From a checkpoint of a small masked image model.
Training: 11500 steps, batches of 128.
Rows from block 2 of the encoder, named by matrix and row number. Rows with one number belong to one neuron. Each number is 500 + 40 x the weight over its row's rms, rounded and kept within 0 to 999. All counts start at 0. Numbers have three digits each. After the name is the row's rms in percent of the matrix's.
# fc1: MLP up (encoder.blocks.2.mlp.fc1.weight, 384x128), inputs 0-127
# fc2: MLP down (encoder.blocks.2.mlp.fc2.weight, 128x384, transposed), outputs 0-127
fc1.83 098:533478467508490438434437538541492430536462512580479561518548501557496485489493486472503498490543483494484502494487453508511493579460526502402472491497464531505555525509554532513507540623513491537526565524478552589552480487537483537532508472454424572453505486526553456509542471572450483563447487480538475585520491488427520458546502457493511488438518506529405509474437533502542535504509
fc1.84 107:459474539456438484467507496420547521545540457524451518541442521536517486494514495509510504441573520478601540542508526537591478518516459536399507474528479429443451472517462529469546512466390518452458485497498418492522551475528513523432456534534487465450474560530506588516500466479541457465551550460489492415510535507500523508501518532524529495524468544525428442478570492501476481523472
fc1.85 088:458465486580456529502518507514507469500507496499477473528483533505516574505493532441564543584532548450538536499482553529490572539399534546486519547554488460509505561448440539463427524546386520494492489562453519497521503539498527514524533483515538561566431498468560473469450551492534502479478530493496395487522525494453417491477473483529471405492512575547490557483509474514528472478505
fc1.87 107:498562511494566517552497477606527459504457522486503454447475519540495530503542462561505391475524515555529545497492484435466548547478531519474521435420458469486485501400567559485510505501500598503459592507509491435469521527504511447495518498483499503517503506540457472493511485468473530438551576503586464512407527522470515488551510499449528507409536491467455527456469550545507499499481
fc1.88 084:488531453555489537468500508492494418497511523518495495508492492415511524513515468575507435498405492592404486505565499517488554517536505495582475497525560466483537507470559484507518559462503563496470527482573476494553504488471430529478460544494408521490432581574447469574495559432560497495510494475491529522534485488458514554434572465434514501490489551501543475488502495457499534473554
fc1.89 095:488519557497508496566439511518473522552496500494531472505558573543460501504501508526466588513523538469442512515571547573583470500536399426545501482535504486502517489525498469513533568485517467503536510480476528469489498511537537564534547529531501451505469424508529518410485423572441488445497556533423545407526478484482483437473428536502482565500524465491460441474492520553520554474469
fc1.90 102:492470513473541496436507493478527466547553514577526502507458453528554528518553507544581479544513470434525545458551556550574502473485509579425470529515453578548537481501461461525519520496455500519493542559504584533549480538557542472516492512561506560509515532466500531530469491548497525545520512413488539592520518483543533510457573559377499497480490494529508564453466533503478512453525
fc1.91 093:532530537539430521391460460478489518576507493551511561488502483458540574427477515451485536532536471362468464433497481520496539425492495514497478558498437458570525502478484497490503532491429478494538516517497507429457462447515555518450473445548486472503496464513440532519527488464480507461499500528480385518549535484500568523559515528486458495517506522574487515555493493560456546500549
fc1.92 114:510488479550467465459508462542462531516537521533514470487510496527562548511481482497590555532458511422518476464460532472529537505542448518480466481451474486524501497411522450520556480408529492504496546467437360520481504480476550537470443508467447479464449544472477581441513580479569485546537492482480501530555446519550498521511503466496484555468419542551566488532446479531446471504449
fc1.93 110:512448520539507457530460561601466514467473429558492448485509544463557494460469529509550482485525552488534440483483530504528542566494472476540476540444495510477528475473552531454508432480561568503505469485570476428490451558511399528473464509517493498475489544462471527527513572470539499455489536424529495521503542594468472436443461459463470466476517491530557454502507521524415415521532
fc1.94 103:532477557506516452517436469508508481512552466571510480521600485527443505496506479539498506482554460448459542486490454505487495497484530554460616508453504494504557540502510554510504453482536469530455538457540520603472477570562503491537472450490476481454519533478428446532596442570470492549499579477495481479540519491508489515555596517446536483432550436478481563456482525502483530523468
fc1.95 110:496485563435470558513541518549516543483494497520519442459495487458565438501485441518516477493471486474527569498581487522485539524459480483477496481556526460532540532515478475548463502532570505466524561479512479516443518557508565442418507483549462531462509536515496376530543585522500507477521587528518478458480540521540467589537534477478518442447479516428515605483548533429500495487536
fc1.96 092:507443518508413515528478510495534490522437548489534489503431480438503559498555499496499430492459460513397530456499525500440576435516484469563462538581515477483618440478512457473524410476554479523486543471535491456448486560505471470530530539505486577513462518497479500491443534582509598506467495453532459480480478485486535460472503540479506502526491434502530571495497489458447515511565
fc1.98 127:535528473469490533504523507548545500474473538498512430444556497519484493474562449447548436460393550486546516543502428515528568532569473508540450499491531462519509501521556467476486474435514473604553525517511421491497523526461513513483577440500498511501507597489599479485485555505449470525499414478480526474474483546584444536550569462535471521469452520552482465492463486521477516505525
fc1.99 118:498607512479543520515462535500508485485447510468515539456551506481394502524517529435454533478462507530535432499514480480532507571585478478513494494543498526464513565576575533527502550507533478474483564531515506500499489435535530445536414420428527404519495515437533515435495430457472515451488519502514502548553442546390535562491470475524457502538468485485479505489535505541515488512523
fc1.100 115:463495499518491561523461482537533463476532495471495521546473528593515544478529529573536544526470487519434509459525467487451532456441509526475531548468533537428571489519526444429533435418543510495451520484496448482508446496462477484478566536499573489510498452435529549469447539485506648518500543481494482501457516513492588468507505537414496483530515504521529577489496483437497581476474
fc1.101 113:536424494548470433450547499556568455537462486518485465502496547481509493493471479455519483507550551471496535476527474540496512486523539500586488529484496391507470464516551553518592493552498488465502457476507454517503531519545472492503522483578458578463489505451486487561608532452565452428489490435459498505565553540455478478581495420466456527441538482462526447529547501472471462499491
fc1.102 100:465502524429534577459544463489448508523583508567425591497497470450488511506455563510491525534564513563579507542539551491479472472509483481499477505498505535509498504454454545523547527461424509490542492588562533467476465462490543544459522504630489496485477429477527460470572495462493431523461457455501466553504467533505526505524482516566509537457510472534417494489502497550493511416490
fc1.103 102:458495532460601567547497529521581524501506461464527526504509582575534532475505471545526444465409532557483448533533541511571554532455449419471493464475516528500516502536524458483477494463549516521509572540502489487456512575472495515392524480471527495523509410490525494464500587513490510485502506547503491478512543514527574548477510520438490582457498526448494487550528534507585503495441
fc1.104 115:417440500472540483572524556563494536458508441531510444414513551525485483511483509453487503476479471454521465529505444581582499547467495545376466446488568452515457535523559479525472519509487457529496556465504439488564583478476468489431544485494490452549508563493476471410485445529430494530524522541463516538424499500504481506578531495518473498468489453538474516494489478511552515516479
fc1.105 088:473504478528465562460519460501490524552510493492481522487409499509520563489530517512529489478571469502537541541458517462474498509507517583565530500543522446427506467465408532482551553524370511417463412472523456529542522532510505517455496552581509503579461488472525485474497509546555482484530553424534416485548471498516467510472446521490487445462471547521407502481516485495462507463454
fc1.106 089:519538464589426468476496449562480489482442493566483539525515466508487574547564553560525486559574434458528490520417504393463473514470524510492544548473524474499451557534471501432476491550450433516495510488580478545524505495496532508550525475536485450514492489524509558531522468525499500466495554478498432506588456469457548497488530495509508427523469445557466510533585471487546478508443
fc1.107 080:481552507493477517444519480500499525554509538505432454532498516502532528482502468533434450426507499566461513495429536486532507498429526507506472490566477497414627498556472471462466582564472475541503528452588481399542504504510538514466525528504499492535465479559478534454526526499552472448519518480447483466501489500442459555502553460425509493521442474567482561582533520458559483537491
fc1.108 117:527461526490466496545456504540560498538535504454534551471548602497476524481461489539433492518467554498517503549519478524590512621487495482558490445486472563507502473504517492513530562561515552467536456495493558489571484496486519439580535473462500495476530453500500551496480443519504520434454509442466552510492543584473548463485527563570544487543511447460417491552505467574536550513485
fc1.109 073:489478472481417470469455466544459522515502482523471465552472575525514516460529487500521550526565534407539544440473460498521517441514490483496554555463549546482427538568531501423484468540470447543555481484512530532495500507473541536510515544512513464452435415525472484500501463541525480514578504524528448478626450467495418491521535461514530493483512546484464561452574490438508523575484
fc1.110 123:542489527491493504579510514516452486541461486525490422504441548468515486544513445587499443513502485416566554461553444518562515487421507497536519475480532510513410447502529430468473517541539484449533528485471578465525515582407552438469571485573466558444486476510495447494533568469525495468479509459469491471524556516488457438542562513529510503474559538470483477477499492473513547461506
fc1.111 119:507551451493522512471455449526472552556605493483582449471527535547504504509465465549469544532494538560456546542606487539507451527513514526531445455517501531503432524469529480475503587477494529527550459521561447519545489417454490593494441462459472534497438515521450487602524494440550488518529477454417493489514557493483491505537529504506483515524460548472567497499464548525481453507492
fc1.113 069:467464426497482445481445407543478491523528465428457472539531481511532495529443555545491542521535530483526515482500465523541508555536467537446465478525511632585466528523532510500465511558504536521551495525543471502572553454462521585466560432487557511479501454528537491522535471514529523526457436447511490487502488426509482442519475531522531544542491494542518533504442557489385482535460
fc1.115 124:490466531515443490533494475600486507483491547506554518454557558520452511500500442497451428483515552527421521476498498492549506585502421502512538501503457553521594508528506542579558535498460577486538486478508475553566520481519453451533512554478492477547580548435486483532529430611482525526465531513513484453549474497463516468544522530544547460491460435512477509495452453571469521506497
fc1.116 098:497508524549535549522501542519541476548457494447496472429569467535522521447491545459482579418512553514420445571529565420555484570581549487538503448455508521497484502496429522486498514538552483503510484465546505435468480508536460466516469454503548500450545488462498520452498477535451472425482569473508520427490441546475482462528479482536470465519562488541419582482495504555462487465504
fc1.117 092:469544604481502547466475507508469468531449506456483538456554481531430450475519452494419466536478530480481529490516530511527473546503553385501458507459472528571499522525492491531554535499514452511446611554494502542471533468512504439503478534496474534456514488479529534507469463448461532517506649473440544528451547514465476438516431515496443499525551477499550456541542495519567490470504
fc1.118 103:460508495467523593539481458527461540522451492456444436542425575518441555458507520540495440517465455517443551485494488514505493470475506416548553488567468470424557521488450479496466588539447490501531514416545498453570447519527529488460514512506528489588461483525506473435451496510533518484495504466488508528467531501464439505486423500482476459471510486546513501565512515439606498435480
fc1.119 094:478501451532540514490460480485524444538528493550491484485589551517500471471432513539522545612514530437538460472463461521474490482483506511438546413545494487467505466483512484438457499545535511579464504514443468606546534509500441462492529432496565441472480513498494466475422449522573465505488500527464476494522498505471567463548561493538547494468450488516539527573470421564448525546471
fc1.120 090:488394466442477427568565463591481459497468468539519448440480450479582532510524506469501399515434480550532435557482448472471521495496438517483515531479562435554511543467453523542520485531477522460458515521447510455507493472542456468494486486536505490542536562470518493467449459540506493517501448465463564566493495522477523413515447539557512519498526508511470475479397545505514492466464
fc1.121 086:522503483522532497510479484553525473512549473562516471490518495556488577469534464410508458492439524524469467525558512525571567526494512609530456467427491520516463439497494507493543501423498552532470545511446471505499507555484492466466442475549506516515521614459530496584484489382471541472513489457478526509497452532533522522523602499525544506518401471530534448477508504477467519547547
fc1.122 123:552456505465429504528505546557619460541450529498461463510473527488504485506477511521555527545442469537503426547518482512480459493483513513419525495459544500606574503560535545522458483575538490508469488511501505524481576549546432521542532433433518486475465505425510459494461422523479482530526524474521503486461505534503495466484547529493485531493527399513609509552551473472498540452475
fc1.123 115:551452529468465561490414569535462450556428454453561510522468536495533471478432523509504541492474537538495519500480435466551508541530535508577431470462455541469511470497499517490523480529495542518481417485444499527533530459537479545471437445485541442439486494501507568493495510494524542466522502458423558479507542536545597503502605533560492561497517564445449472475521540499509503445517
fc1.124 064:561496442503517452457507497547502423475496521538512427483503447402492464559517482502483437458431551584433484539513456455463534493494539463607511531467574517502541480491546500450534549520591518558503482510579523497526489515405396539569499496506494511461513460523422534532513506540533545472520463466505505494544466477496466485495533504487514503585489500440479465480507546523504538530523
fc1.125 075:535517468453491524462492448499526498515461570508440442486467500464473484481505439487459460459485530509458517462436498468518537435488461479538475483510518485505610430523531482482492490529510457572495558500583437431536448451541505477449496513490491523527441475575478533501488516549528539509429477431566480485529484562503481485531550430518530544571430438506506544609474479425474440508523
fc1.126 112:471534499562570452488500501546471552495464458477528492459507451560490489552526451576556521543555500514509467457458483520478571525553460552474504483511506553549569576485501429489508454472477517552454509529487497496546495499580475485422467465455518508567545493530478510504564497488508563536509557519550490549523522536483484511539483466464542419611575512545468491503467550550426466570464
fc1.127 109:498485565378495536503477578450555523505493563559483472490490589508430548493505511495547501577459512518462505510484466483583443446463426512492507488445545464526505451477464554499576434487478538481474549518514450459476514411545525491572509482428484496485446493557454525499496442467507495540503465528475512558547547538508462426531523489550530544536558518517508465533466479443546501496477
fc1.128 090:453568567536485505483504527554475554514421437517504494498485538556443449498536563563433449462505470509540524545442486487539474515522496419542492559558470453473539496490415449496495561544445496545453516478549459473489483505559493528509507528463485494517483515549531577472491469531495503441545537482522527449526513488463511448482515568434433457444468437528390487468482509557569473520483
fc1.129 108:493556529504444515498469498488467526524469464492588530521471493555555464452531548571523538535487514480503493489486538509467483466506416528496430481502494571547474521548545512505458563503529530494491510515609375434554502450493501585508481549470489501531391556541456471465506471535481495547480483471468492493505511518524483479507495519540506533551490530533564504516499483569452500472650
fc1.130 082:508507475476479405449468426581467446514471534573446440448485526480515454511520480518495535442437477521449521507509437436539512406518428465542476471527590463511582444487488478470475521470523501570557529487584435471474459496519445503459476505482497499490431507515522520459497528539483505464502492480519532482525508534500493454464591465529424505499506438502459518486439440442457489492558
fc1.131 097:493483543435461454505465528535450556561554504579572438463494539600554510395478513457532548523514548494544476418513465485520480475491485535488521405487467528524472467567591524497457489504490458541447475449460463539512525491508514553500504479483483543487475528517484432492522495503549466528422512520448460528486497533518548479533534526564547493494457516495584484455519443576453481543539
fc1.132 082:518510480474451536491476520494546511469461466556452470506469502531439428454534442554492476551531526478519500422580490530445490481489502549554566461454463529522524516538555496487449514484388489481427468536550426450525474451557579512469485517491539467475491508551436502550495434513445562543497496498537430490572502508406545526551503520496533487492475481561495520502478582510510438541530
fc1.133 128:508433447539487475518469516560543391440461511535468394530474505549526466516426513497505551548528483479532479464488450539473417514529537502516472509498514498499461560471513456493520503455476441530557518502496453540484448400536492495465532505463468527515568477535457495435564454461535486495579449471465523518462483474517488461585497444451505483573519555433506510590458506544491512540500
fc1.134 091:494555489407432465515483488519498502486545449505551525499513507529585454460469524506531485500511505427527496507475498478540474464506507447447500429424514569494513585477538460471497485524500585426515530518604541470571507502493447488507430573488530514467479538512513524488491432517459524481474548498500563514417540453498601543475531560479558504483499504497496534453466476604480489438514
fc1.135 104:500531520498493465493461419494488485472494478522550468534479507571542474420583514533464528601509490473501508514531492510471459450490465492481502511511527580526491501452533493522510524499480477509478540529567473454535511500457576521481490560571451600480404527567471468454542538520519486596444549451484491497557588489506530502576479505492508467507483577537575518473493478562444475469571
fc1.136 093:528471508479540503529486488543528479471545441568472539528474479517538506501555485540553538585498434461543501499577538501574539520517505527505488540469450527532468487425457458497510399484466501509456469470450526502465408611548488501554478496569475533500543502483505522527448583513515524575445476444479498469471474487553455536487479525419519448461519564501580454504500521460436502455516
fc1.137 085:506489554510463480396509507471574521535535420553528539531441508494584474459470476493526498567553517416621515484472482476555511491484453528471465482516525495529450554484534488469501477527437469443464486540534444453464465500557493536504469530542496497520479530458474549502547573469523509434417528489471464442584477531528565506520507531475570502496475535487518446516512474560422507463523
fc1.138 107:407464459515491526508486498550489534552502470474493515507475459480482486531450466510481492461485485559409493478427486459480496515434525459498526543506573519470522478498517442497527463510449527602514458489462411586517492527499458520584488435518555442491552488449513481522468414466449455466484493507430510606476466517522502498553465504478472488520512439518508474463518520492651497509505
fc1.139 097:446511480540494504485490493503452484478494466493509442441508526522500399539555504539506476487581579425511559476496514546506497502470478527456477562465550553490450497499511445474454566482531497565529500521573401463473527493533523558474531566483560476481521473500511546526574535526460473514518497490535450424588525532522492451494509482533412475527553477597442510527499474551498469534585
fc2.83 103:498527528486468404498539476517496517512536534542489496480516508488543502524470470488371498474487468481529512477487501440540483601542433496479513487532435533444561495534494474530509500444426561483514401555409549485544503510475426534506545472464440481493527473531543525489497477489548477551531538496537499502460533490566514527409483457547507533458487428566460453501514494459474446519595
fc2.84 115:543544497484556489514463469497420434479518561423524542522555500483568546458438487484589485430491458489448423542452460499477489488434525496529492524466505560483465475537509476557517505492455486524475602535427477512541458522530471454473441506536514506479561478483440458513504541481546496514503453497511526464520507513383502423528529472608498502481503482423521461516459519471454476546529
fc2.85 080:521457505512463457456522527466432500508492483473523515447463457452511479509519459518503514446528525496433477557560477493505471537501501516552438449472578456528498534551555440479547554540465453571417583480464462471490419463423464412558471532502453484568516502470504484464558521553508515508479530527546558537471548582481529451462532463471454494494532438480452457531411516513513520534484
fc2.87 109:487486467508513607487506480472513499547488506524535485486511478497515492512474509513669517483503508497526523466532435475480482478464519517519495505499474545491494491539487518517479482504518526539510546553497538523511507500454470520495498521473517538502470484498485469482511486500506495504528514466537519513476527510269500499718502513466526502535474504499458456485511457508507516502467
fc2.88 084:489474567521510611504505530514492516506487501473514497473520502506447503556518487500531554490534547520522485516444481521439476493460510505538471513470537541495467520476520570528467486539494450512526543516504562511491526454519536487452502515509530543497478499527497501521553496534469489490518491478455541515566530526427496444781506503496501497432550516510527520552523459529511528501516
fc2.89 101:500491451518506518493449456479453480525538513486501486448487451494530535478462471534652444552489470538496484522504505515454516449451552517521511531495492549511489468522522519513445484440501468509494477462457503554507549486509483487525532474499468529565464533491476522472494499518524475500516521494545448497500529512290500451668503528542494442510498523556522475565524484514474509481506
fc2.90 106:540537512514492614470515479456508530493472589541480529501500496481496477485540514467565544462518506510548516484528497495389503532471516433475466518499513496514562466511516474505481446540469489471465507481477512526541471481465411540533501479503529471478504492468511503523441529550580470515548515453505491465494479468341521541681499515478456478490501497508507423529528553505522441514506
fc2.91 120:520541518513458514398524546437440525479499472502496521478567539489361522478475558492471438485518501499497474499469452493482562527479476520559504450463496476479561460499484487548514509533499533528486546428389475444534494537489441531521423481424543500443506514440529452580509504540549473496562501497480455563498543489404513518527501476521471506470480498509581520530520527452544530435472
fc2.92 093:502520508486495622494511548484506530480442518525517511519528495541413426478490557491568524520466553486451515486508535499423486454520538492512474471469484455610534473481490480449541474442523518454517516476495548488533453494457469500456483456521508532509518496502512527493464546541541547499456519493489578487487463491346543479639518548510606499509505521542503503478501483522570525528490
fc2.93 107:507488462463482537481509480473535565537522492483523537461496492506495506485494505541628547504477484506444554462463435497479480481505576482589492477451535504450492598517483526509502490550497565475562516462497471526532490495512455500511391538555510531499551486513539520503502464557468477562504480469516545448463538473393493494674522501508473512528492562493425494473461510473512501513449
fc2.94 101:549473483539521523537554505471502474504518494498524496449498563503525489491482540485576521470607445486511483580511504482501534508479492505490508432449481585521465467491550455468509529544442445521442480517469524509455512572497460496500467509482547510449461512524516495563442405498538470516481502500497508495487499512284525480539512420521514487509483447493545477540511571467513432510517
fc2.95 103:534500417527561561467509475452537466455526483530466520485516508447481528545478461441605496475521465475532454528504453509483462453461459489522522523445444520522498469514540498486477491540466489488542478500529601474485483512520445495494569479479554539522492447520436485474501543495512479488575483483492524540467558522347475465657489491496514521515440508536483474541488579513510448499473
fc2.96 087:520545532493480576443506525512499498448500471464601537491470525504460550416519421550411568563453474526579520501502540516545513549468544512500512473511416545493444549512511454466486471573518541472431473556516519508518480500469621508458487510444485527507498510540515482526513472459509564532553425526502553465520510468558468478575522468446492483473486499527474530552480505553490469561463
fc2.98 117:492539486520553620505467486528485490446548441484445512503504553460485458504523519524477467517456514454542459482437450516462461470420509466446590424462466519467506526518505498496433494486508516505568450525566522510477527535437446467470521477537501547542525488483505499456495543559494540481469525538403546549494524485592554449571488526449463424492519480520502556561482574477557465519509
fc2.99 107:537555444455534506474523494515493515409472452487444573515473559457466503531453498488654540532452513541543495436480541506469457454549508490503537563473494550499501483561530516478496475479492512486521421515445548524551486471502476521505523539513471492542526454559522452514521462486496572554451530468528537507495466484435518491669446472547505458480465490558501500508480505502483556492498
fc2.100 111:463462485506486597502566477465528464477489509521535493506497455493434534443480491514672502529469493519485544466500519472448516544455474505522462493523514513493473500523502529464461483512540512545462474503505523517487489515442536518474494496509527493535506500476492485496510459467539522508516519511563538494439564487358548532660444544526544541498476532538441441491431526571496531456474
fc2.101 103:484499462571476532531470510484560563523449536554526475481475487450480495508495520481654498498479457499458495504418504543479504574473476494523523461518489517566502534525548505430532470478506561511477494488497502471537546494527513530467470522444530539497505542416514445493478487510541440495501531500500568503517548472379444492586500623527527519528489501524441451447426539517486485435492
fc2.102 091:458514515525559453528452492479431472498494524466567446491514532541485512515486500558541456465538458406461471490487436575515504581485495527448533539497530504571481537431533517525466549506517554503492523449478515550487619510445510542532463479439473495503460456474494481495523496517551519480531444484532454491465479486378501444534500575465460526475513510471433441463512458541462559532416
fc2.103 104:499528502464549515526459435450541529451568480509498500490526485501536544498486495518562489535454460540479490452437519437475484469462514563571531523457489513559500483547476463520473464481532447536513486498543550528482529449541452545539522504550453571549458443408458593505501567527525545487557509536564507470525486545421476464615511486572498504469446525523489466564519585518460504470464
fc2.104 097:551483491484495510487542479474533550472579487498480498487506457430502497520525514470507500466554526519517429531501548479521459437514539457474580504502522498516475434598535506511469543512503482528471455570513454449528493513476467481535501504492519537570506476465508472461494558547495513472492551577441542488465485499401451360555516439460556437436497450598488535534516561502553462534532
fc2.105 103:512458552463561417510467495493453471450507477445537481524563505475540458488486527516393507412531482487428416551474496478531504543491488463521479487449543513549474528494580466550458489585483482551461584520454468512496453498512482419495489491494490516467548490475511449449549500451472517517523478526492493500482472525505502463325589483506477552519500485483542490486508516473513473531552
fc2.106 105:494493550465481388477485540538467488471517432494508518468538501488529487464521494470414539516502485485499508489520501525517491526578489482548539530454539526501551531433540479541463495538501528476410550542512440469392460520487457451526509509480529455515465536487550479458485528501507488519454550480510470501527445509511498520289562473555508550503506498511487488433466521469477527431497
fc2.107 089:538472563527458469480529477519448505449544480403510576487498519531491534458446485508506538551440372464501500500476544441507534512510517526475482442467485481516436491506504484549546480493564430489458499505528541534465436479521535495514518543497488507407529511493517485467492492462449569530532441515544490532516561507569522478379563495531472566516541508476538439579475569504446487525462
fc2.108 112:540537561466447469466508466436514466482472466522522493481490435444488486469466484495605550468453490503556509445464528521451448521472512508525458538547455506444493489482476509549476491406496562525506399437452510477537565472484460520571509502515436519525429554504508459452478513520549510482530559524595535512518426558450535529555558488590546533473486504525512515504528492546474506511577
fc2.109 104:480476521511485362512496550528499500524534525539546493511521522499518503560472519528340503523497490494482498502511528482525518558496480511510470521472491485505520502485456448504531478523510498475449508527532463496505500531513500479529540488472515487509479528480536522479499512529506504428482493507495492495495531489618530522236533540486492524533517447518492527489431516543500481504505
fc2.110 114:538515441468509520471513540480488532491498497607458454543520459470473497545394544513506502523479503517498506485474486589510481472443518507517516558440521458446525501498491513501470456522511522473424473468488526477508480533506498525466540488447497607610514532538469483392507529521480489534487557491412517446521528438455461458590541509509519555497452500571462436439492560533462458464529
fc2.111 099:506482514457526584453449539488458528513446443439553480504484579569451492565562571494539415470477507497455507461443514591473561504516494503524551539515485526520524462445470540465474476477539477439468481498498559476456504539467530590492531432550500510559499503462471435475484535499413455494521473500455490535540476529394502453570535471448510534459477509490504533496530457529463450494482
fc2.113 100:492513534440463429467467537518499514491517488488521468507488459537511501509509496506307514510498489488486517476499509498541504531490475472493500492514505452524497526478492513478510501464527525491498479506514481527506498506534487489473518480516497487506510507496490457447504505471479509481512507542501473507499470484718501520258514494496490545483500542491472537466524526502509474501525
fc2.115 120:538555513500465602437504481453467435575501496482528510491484476476442531497472503456618506504513493493504502468477516503532458489503453476459487481525455506545498479528480477516493523447480489592592473505449482534449534488503413523528504467505493489500481587490536487560447490540469469491486511481567496497487475549320486475595509478538560468497467476488533531450504438464478482501539
fc2.116 105:515480465466500538522478470441474525426530473511451463513524407477468440534476484550605540453553513511481460556508556492521411448470529555477463491513471523529524574551537539542456450471540502543545453484475497535579559511508453470508501538484460562463564521478504535457518441479470479518485551522522517498465492504467464481614541489517483543570466517494560504498557459515466474592547
fc2.117 088:543547483485485485440495417509546468384466447520491471570455478467501500503552447469587480530507508558476442494503524512489532457491447428478431450596450519488574467512570465527464530454563496500538529512456487510529480493484494517512479471544477459575506483485501511501461442400516537523508531535456511479486525521589528469528508503511450479452560520510507571484572554485443469457470
fc2.118 100:500508543526501570491534482569483502534514508506532564505523508426504518486465527468707544494541484533491479519476516493475565478535528488465497459496488534495460469518522527522522459505520492502498517509507520539490510485433463461458540483487489544513448488501547458461474486523507534529517488463518478520499518522369540494690512482502476507558505504516513455577519525480436484500521
fc2.119 086:507483482496516551503422571384502445514503458485524479517517453531491485562613468516434510547472546456482522475508494487515489469600483507425515528521415512508544498495493518465546491567512487495542520520483545483470508505411576479469528491511547476492521461511489468500544440574502455527511525610460492542503439472562495521441523465500522447456525469423459508561491451508557520539516
fc2.120 077:524569490459529439447483471514493485559516559475477452472506482516506465441457462439410521437487526528514540485489434529508441478495563481568571526497583459525550515524493514449460518494542551491553516475467439460441476554510491500455488480473472427493510460561501477483530472507502418504478534502526459490447385465537457557536473433429504554496518554443508508455569485466534544467495
fc2.121 078:456485430481466540498518500510516501551453464409473481523482457511472396513484515487537495506415503448483458458446425531501524476456472511548511489478464455509522486482496532443495487410512501493514500514550533507462465531487523563454504544502486579475518452508520520518457544513457536532494525529383526481580571571597497488590464435484524494442547533487418464492563501542492484490466
fc2.122 117:486504550398539546467440493476502471512451470470554508543516483486494482439524521494493543541456486469519528500490489491515471491524504512500565522461493600567503509550558532479478430513510528473533487479485604527410515491507494461441479453483495429528501488497508449476473459515454571560443475538449478542506412414408545505586498431489524488473540458493529555557567450489517459509499
fc2.123 109:479485515511537523516468522508538539514473503502504549567481536536399564493476548489489547496509532506444482512429587474481514480499557563434534532555437562460528564415482543527489499451462511489544447448484530504591534489490507486524462454501478522483454544471439488554485552537465461441496512518452511515528475460605408495513524532589521508540502478542543496549499572548531442484501
fc2.124 099:468479570496494422514491526517510502505517446497498478481498512513493514499504471535315520497493492503494532472490494503545526509512503516473464509500499489479494533467480471502492458501478496495517512506560500479503488514519532486507522508511502468468517520513533484471507506471460495500539501521492497517512489514767470519304493479459499540507515506506510541506480494506520477510495
fc2.125 094:474526521505491483465496482523489525418563445503524509499493485605490554496463520487408560584447455481558495490475510455579533512510509520422497445501472497470480535569475495521512480567562549443504477519519488584478488450527557528513539515491522526392507598488477496440537510440483561482551459498455550505510580498623466500445544516478519466493494507513491521517463520501517484521483
fc2.126 118:533503523471515486418494506520564427485471567544536487454482475539485493455586515573552537517451465442571583433474433576536457476477533479535481460494518482448469507477560472468550521498565483513532466523506564505498552486419441499469411510476513467531480429467460492553489503515524566495533515470578487504517524511513481460499481522440534540513505533541393507432521511511531487540459
fc2.127 127:488503490464545547521518459455444493470471465464471483560499550527433434463500529475596543540447551512494530507470622485525434480468538464452483498425508472613524510503530530487471510487551532570487489508498524480528474473478520488470447537496441509472505532525406521529513496412492536531392443558475540567527512454454524501558490528530557567497501505454498533484502483481480516517564
fc2.128 083:505487513561481530550463501518436535419523551433550550479492535451514506419439454479643521544529481538449466517510546475434512530536548463520539466457474555486468455495509472549474454468539496527462533534462532523505559526460534474514493479487559521518491490543512469496428481495486538502495450481495479556526524524411491457602512525567508539528469462488567424547531522486454430503498
fc2.129 105:474500538523533660506460481441470513484465519482573576534432579545452519559587530519573522487470502500447536561506549539501501542517551456467519479540478561567456437478546520509510512526524478481468489466516512540503513496519517539533479431486470525542485549471489480498532526486470506544461477466528476569488535497436483469629488497464496472539484473563532496530471467479540432520511
fc2.130 082:489489529478513534481518577485511539492533474497557500453513502574547559487489521500500568561511517524548483489509491466515496475448619514472530472414413528429481523545488487515510455569558522448455441528525514502528538499495554548553561510493577511427507529498504500493537460495444494497563463471496506580541563462592424527620475522535480435480487499533510495479463513477506519548494
fc2.131 098:511470533446490466526475564476520502522474520499480506572497503530468480502602507479388525509480543435424531529554540472517524507583479529459492512548466491532500492514504474532541504482440523509501505522477520497516400450502500546484516441488520506550464489510445495472491450493469506522486489597472515473480500535538491493359584425447583521513541406482481538489439516509568486548534
fc2.132 107:514504476487509642474496494482462502531498522502494504489496471454509485501503503496673521492538517523493489491524500505462493462496501479525525520501511554510508477521488527543505510504510464503502515506462498508478524477475474518510516503503510489475478498499491501524501477514510485494489513445504495514529532496284510498735509533505571486521461510510500462522514493494488547486486
fc2.133 112:494497502478552530535517494470469496462506520438467432519445519467565526545452525549367451530536523510557490443548514486554477545450560471534526435509533503486533546478462546442499520478537486413480471532495558496450560542496547513474510460545511576478540436548496464442532510440472499509499468532512573551493497480540542489528416546424505495448525527559478556530445466454538537496484
fc2.134 099:505531532528512607498503442490480515486481515554543547458508435473543500521485495454575589450566619521480467564523518443492455475494552514477523472495525547459447508469515536535491547499466586480471530540508486534489518482517443502481531503497528527518491559502433480489480538530490488488567507489532498494428458524404548408654547498526508429493499526497478493525495508507531494525489
fc2.135 094:552535551553546524474456587419434508454476458522582556513467535527492503571512506479448511550512531483458543516538525600496527562499529424500468486464521503520523507477512509544513485553569491438459560529532512539476457473534505538574620450545469562560462477498456475525531500480504482478504503547532505533455487544501490484514502464460479556552540470559531511512457441489554496474580
fc2.136 083:567476511498470543388493504441460551553508553488413560444480537477469503455506530515518515477482521416582465539475497539442446510490521498496447499482519449468551455436533425464525523494534477455541482452450511533538477507507436540483428524512549524445526512508524548537471528499529474453496504501519483415471457441471500548673525482466498508505496520542471505532508519463505498491496
fc2.137 092:565511503500516545495507507496429444495435544471501528506522502433470490486492565500622482435516549520414485553530459507468520464457540489515554495449514538500514480522515478537503522546507504516510583481429498508492519504482476479507463508502526499494509541471466472531519488515529454511541480466513503494471524524269489486648502510508511487486490512465495481481497495461544519477456
fc2.138 084:536543490502507459519498485499592512556548531486495482464519556472432518471570527484553443425533549421530492435503520565512523538523446583487514507444510497522466476521492483524494567404521533453467466536431548467543606475521449551514382494540444521510543483522515526513504496493440450486499544524513526491523493492499515472530552522468511539436512488450515595524491449557459473530489
fc2.139 085:548448508452513514494511516512481463527488511473509528477470576502471493506498465467576544501529449500480575523479538585531515472507528479532482504487529501469517502489535434551479487444580465414459479522460568487445514555439485470540495457522466557537502452473561549507426535516472417477508419508513380522520577445446537529616507524452538514536494515534473483482517485419498467494490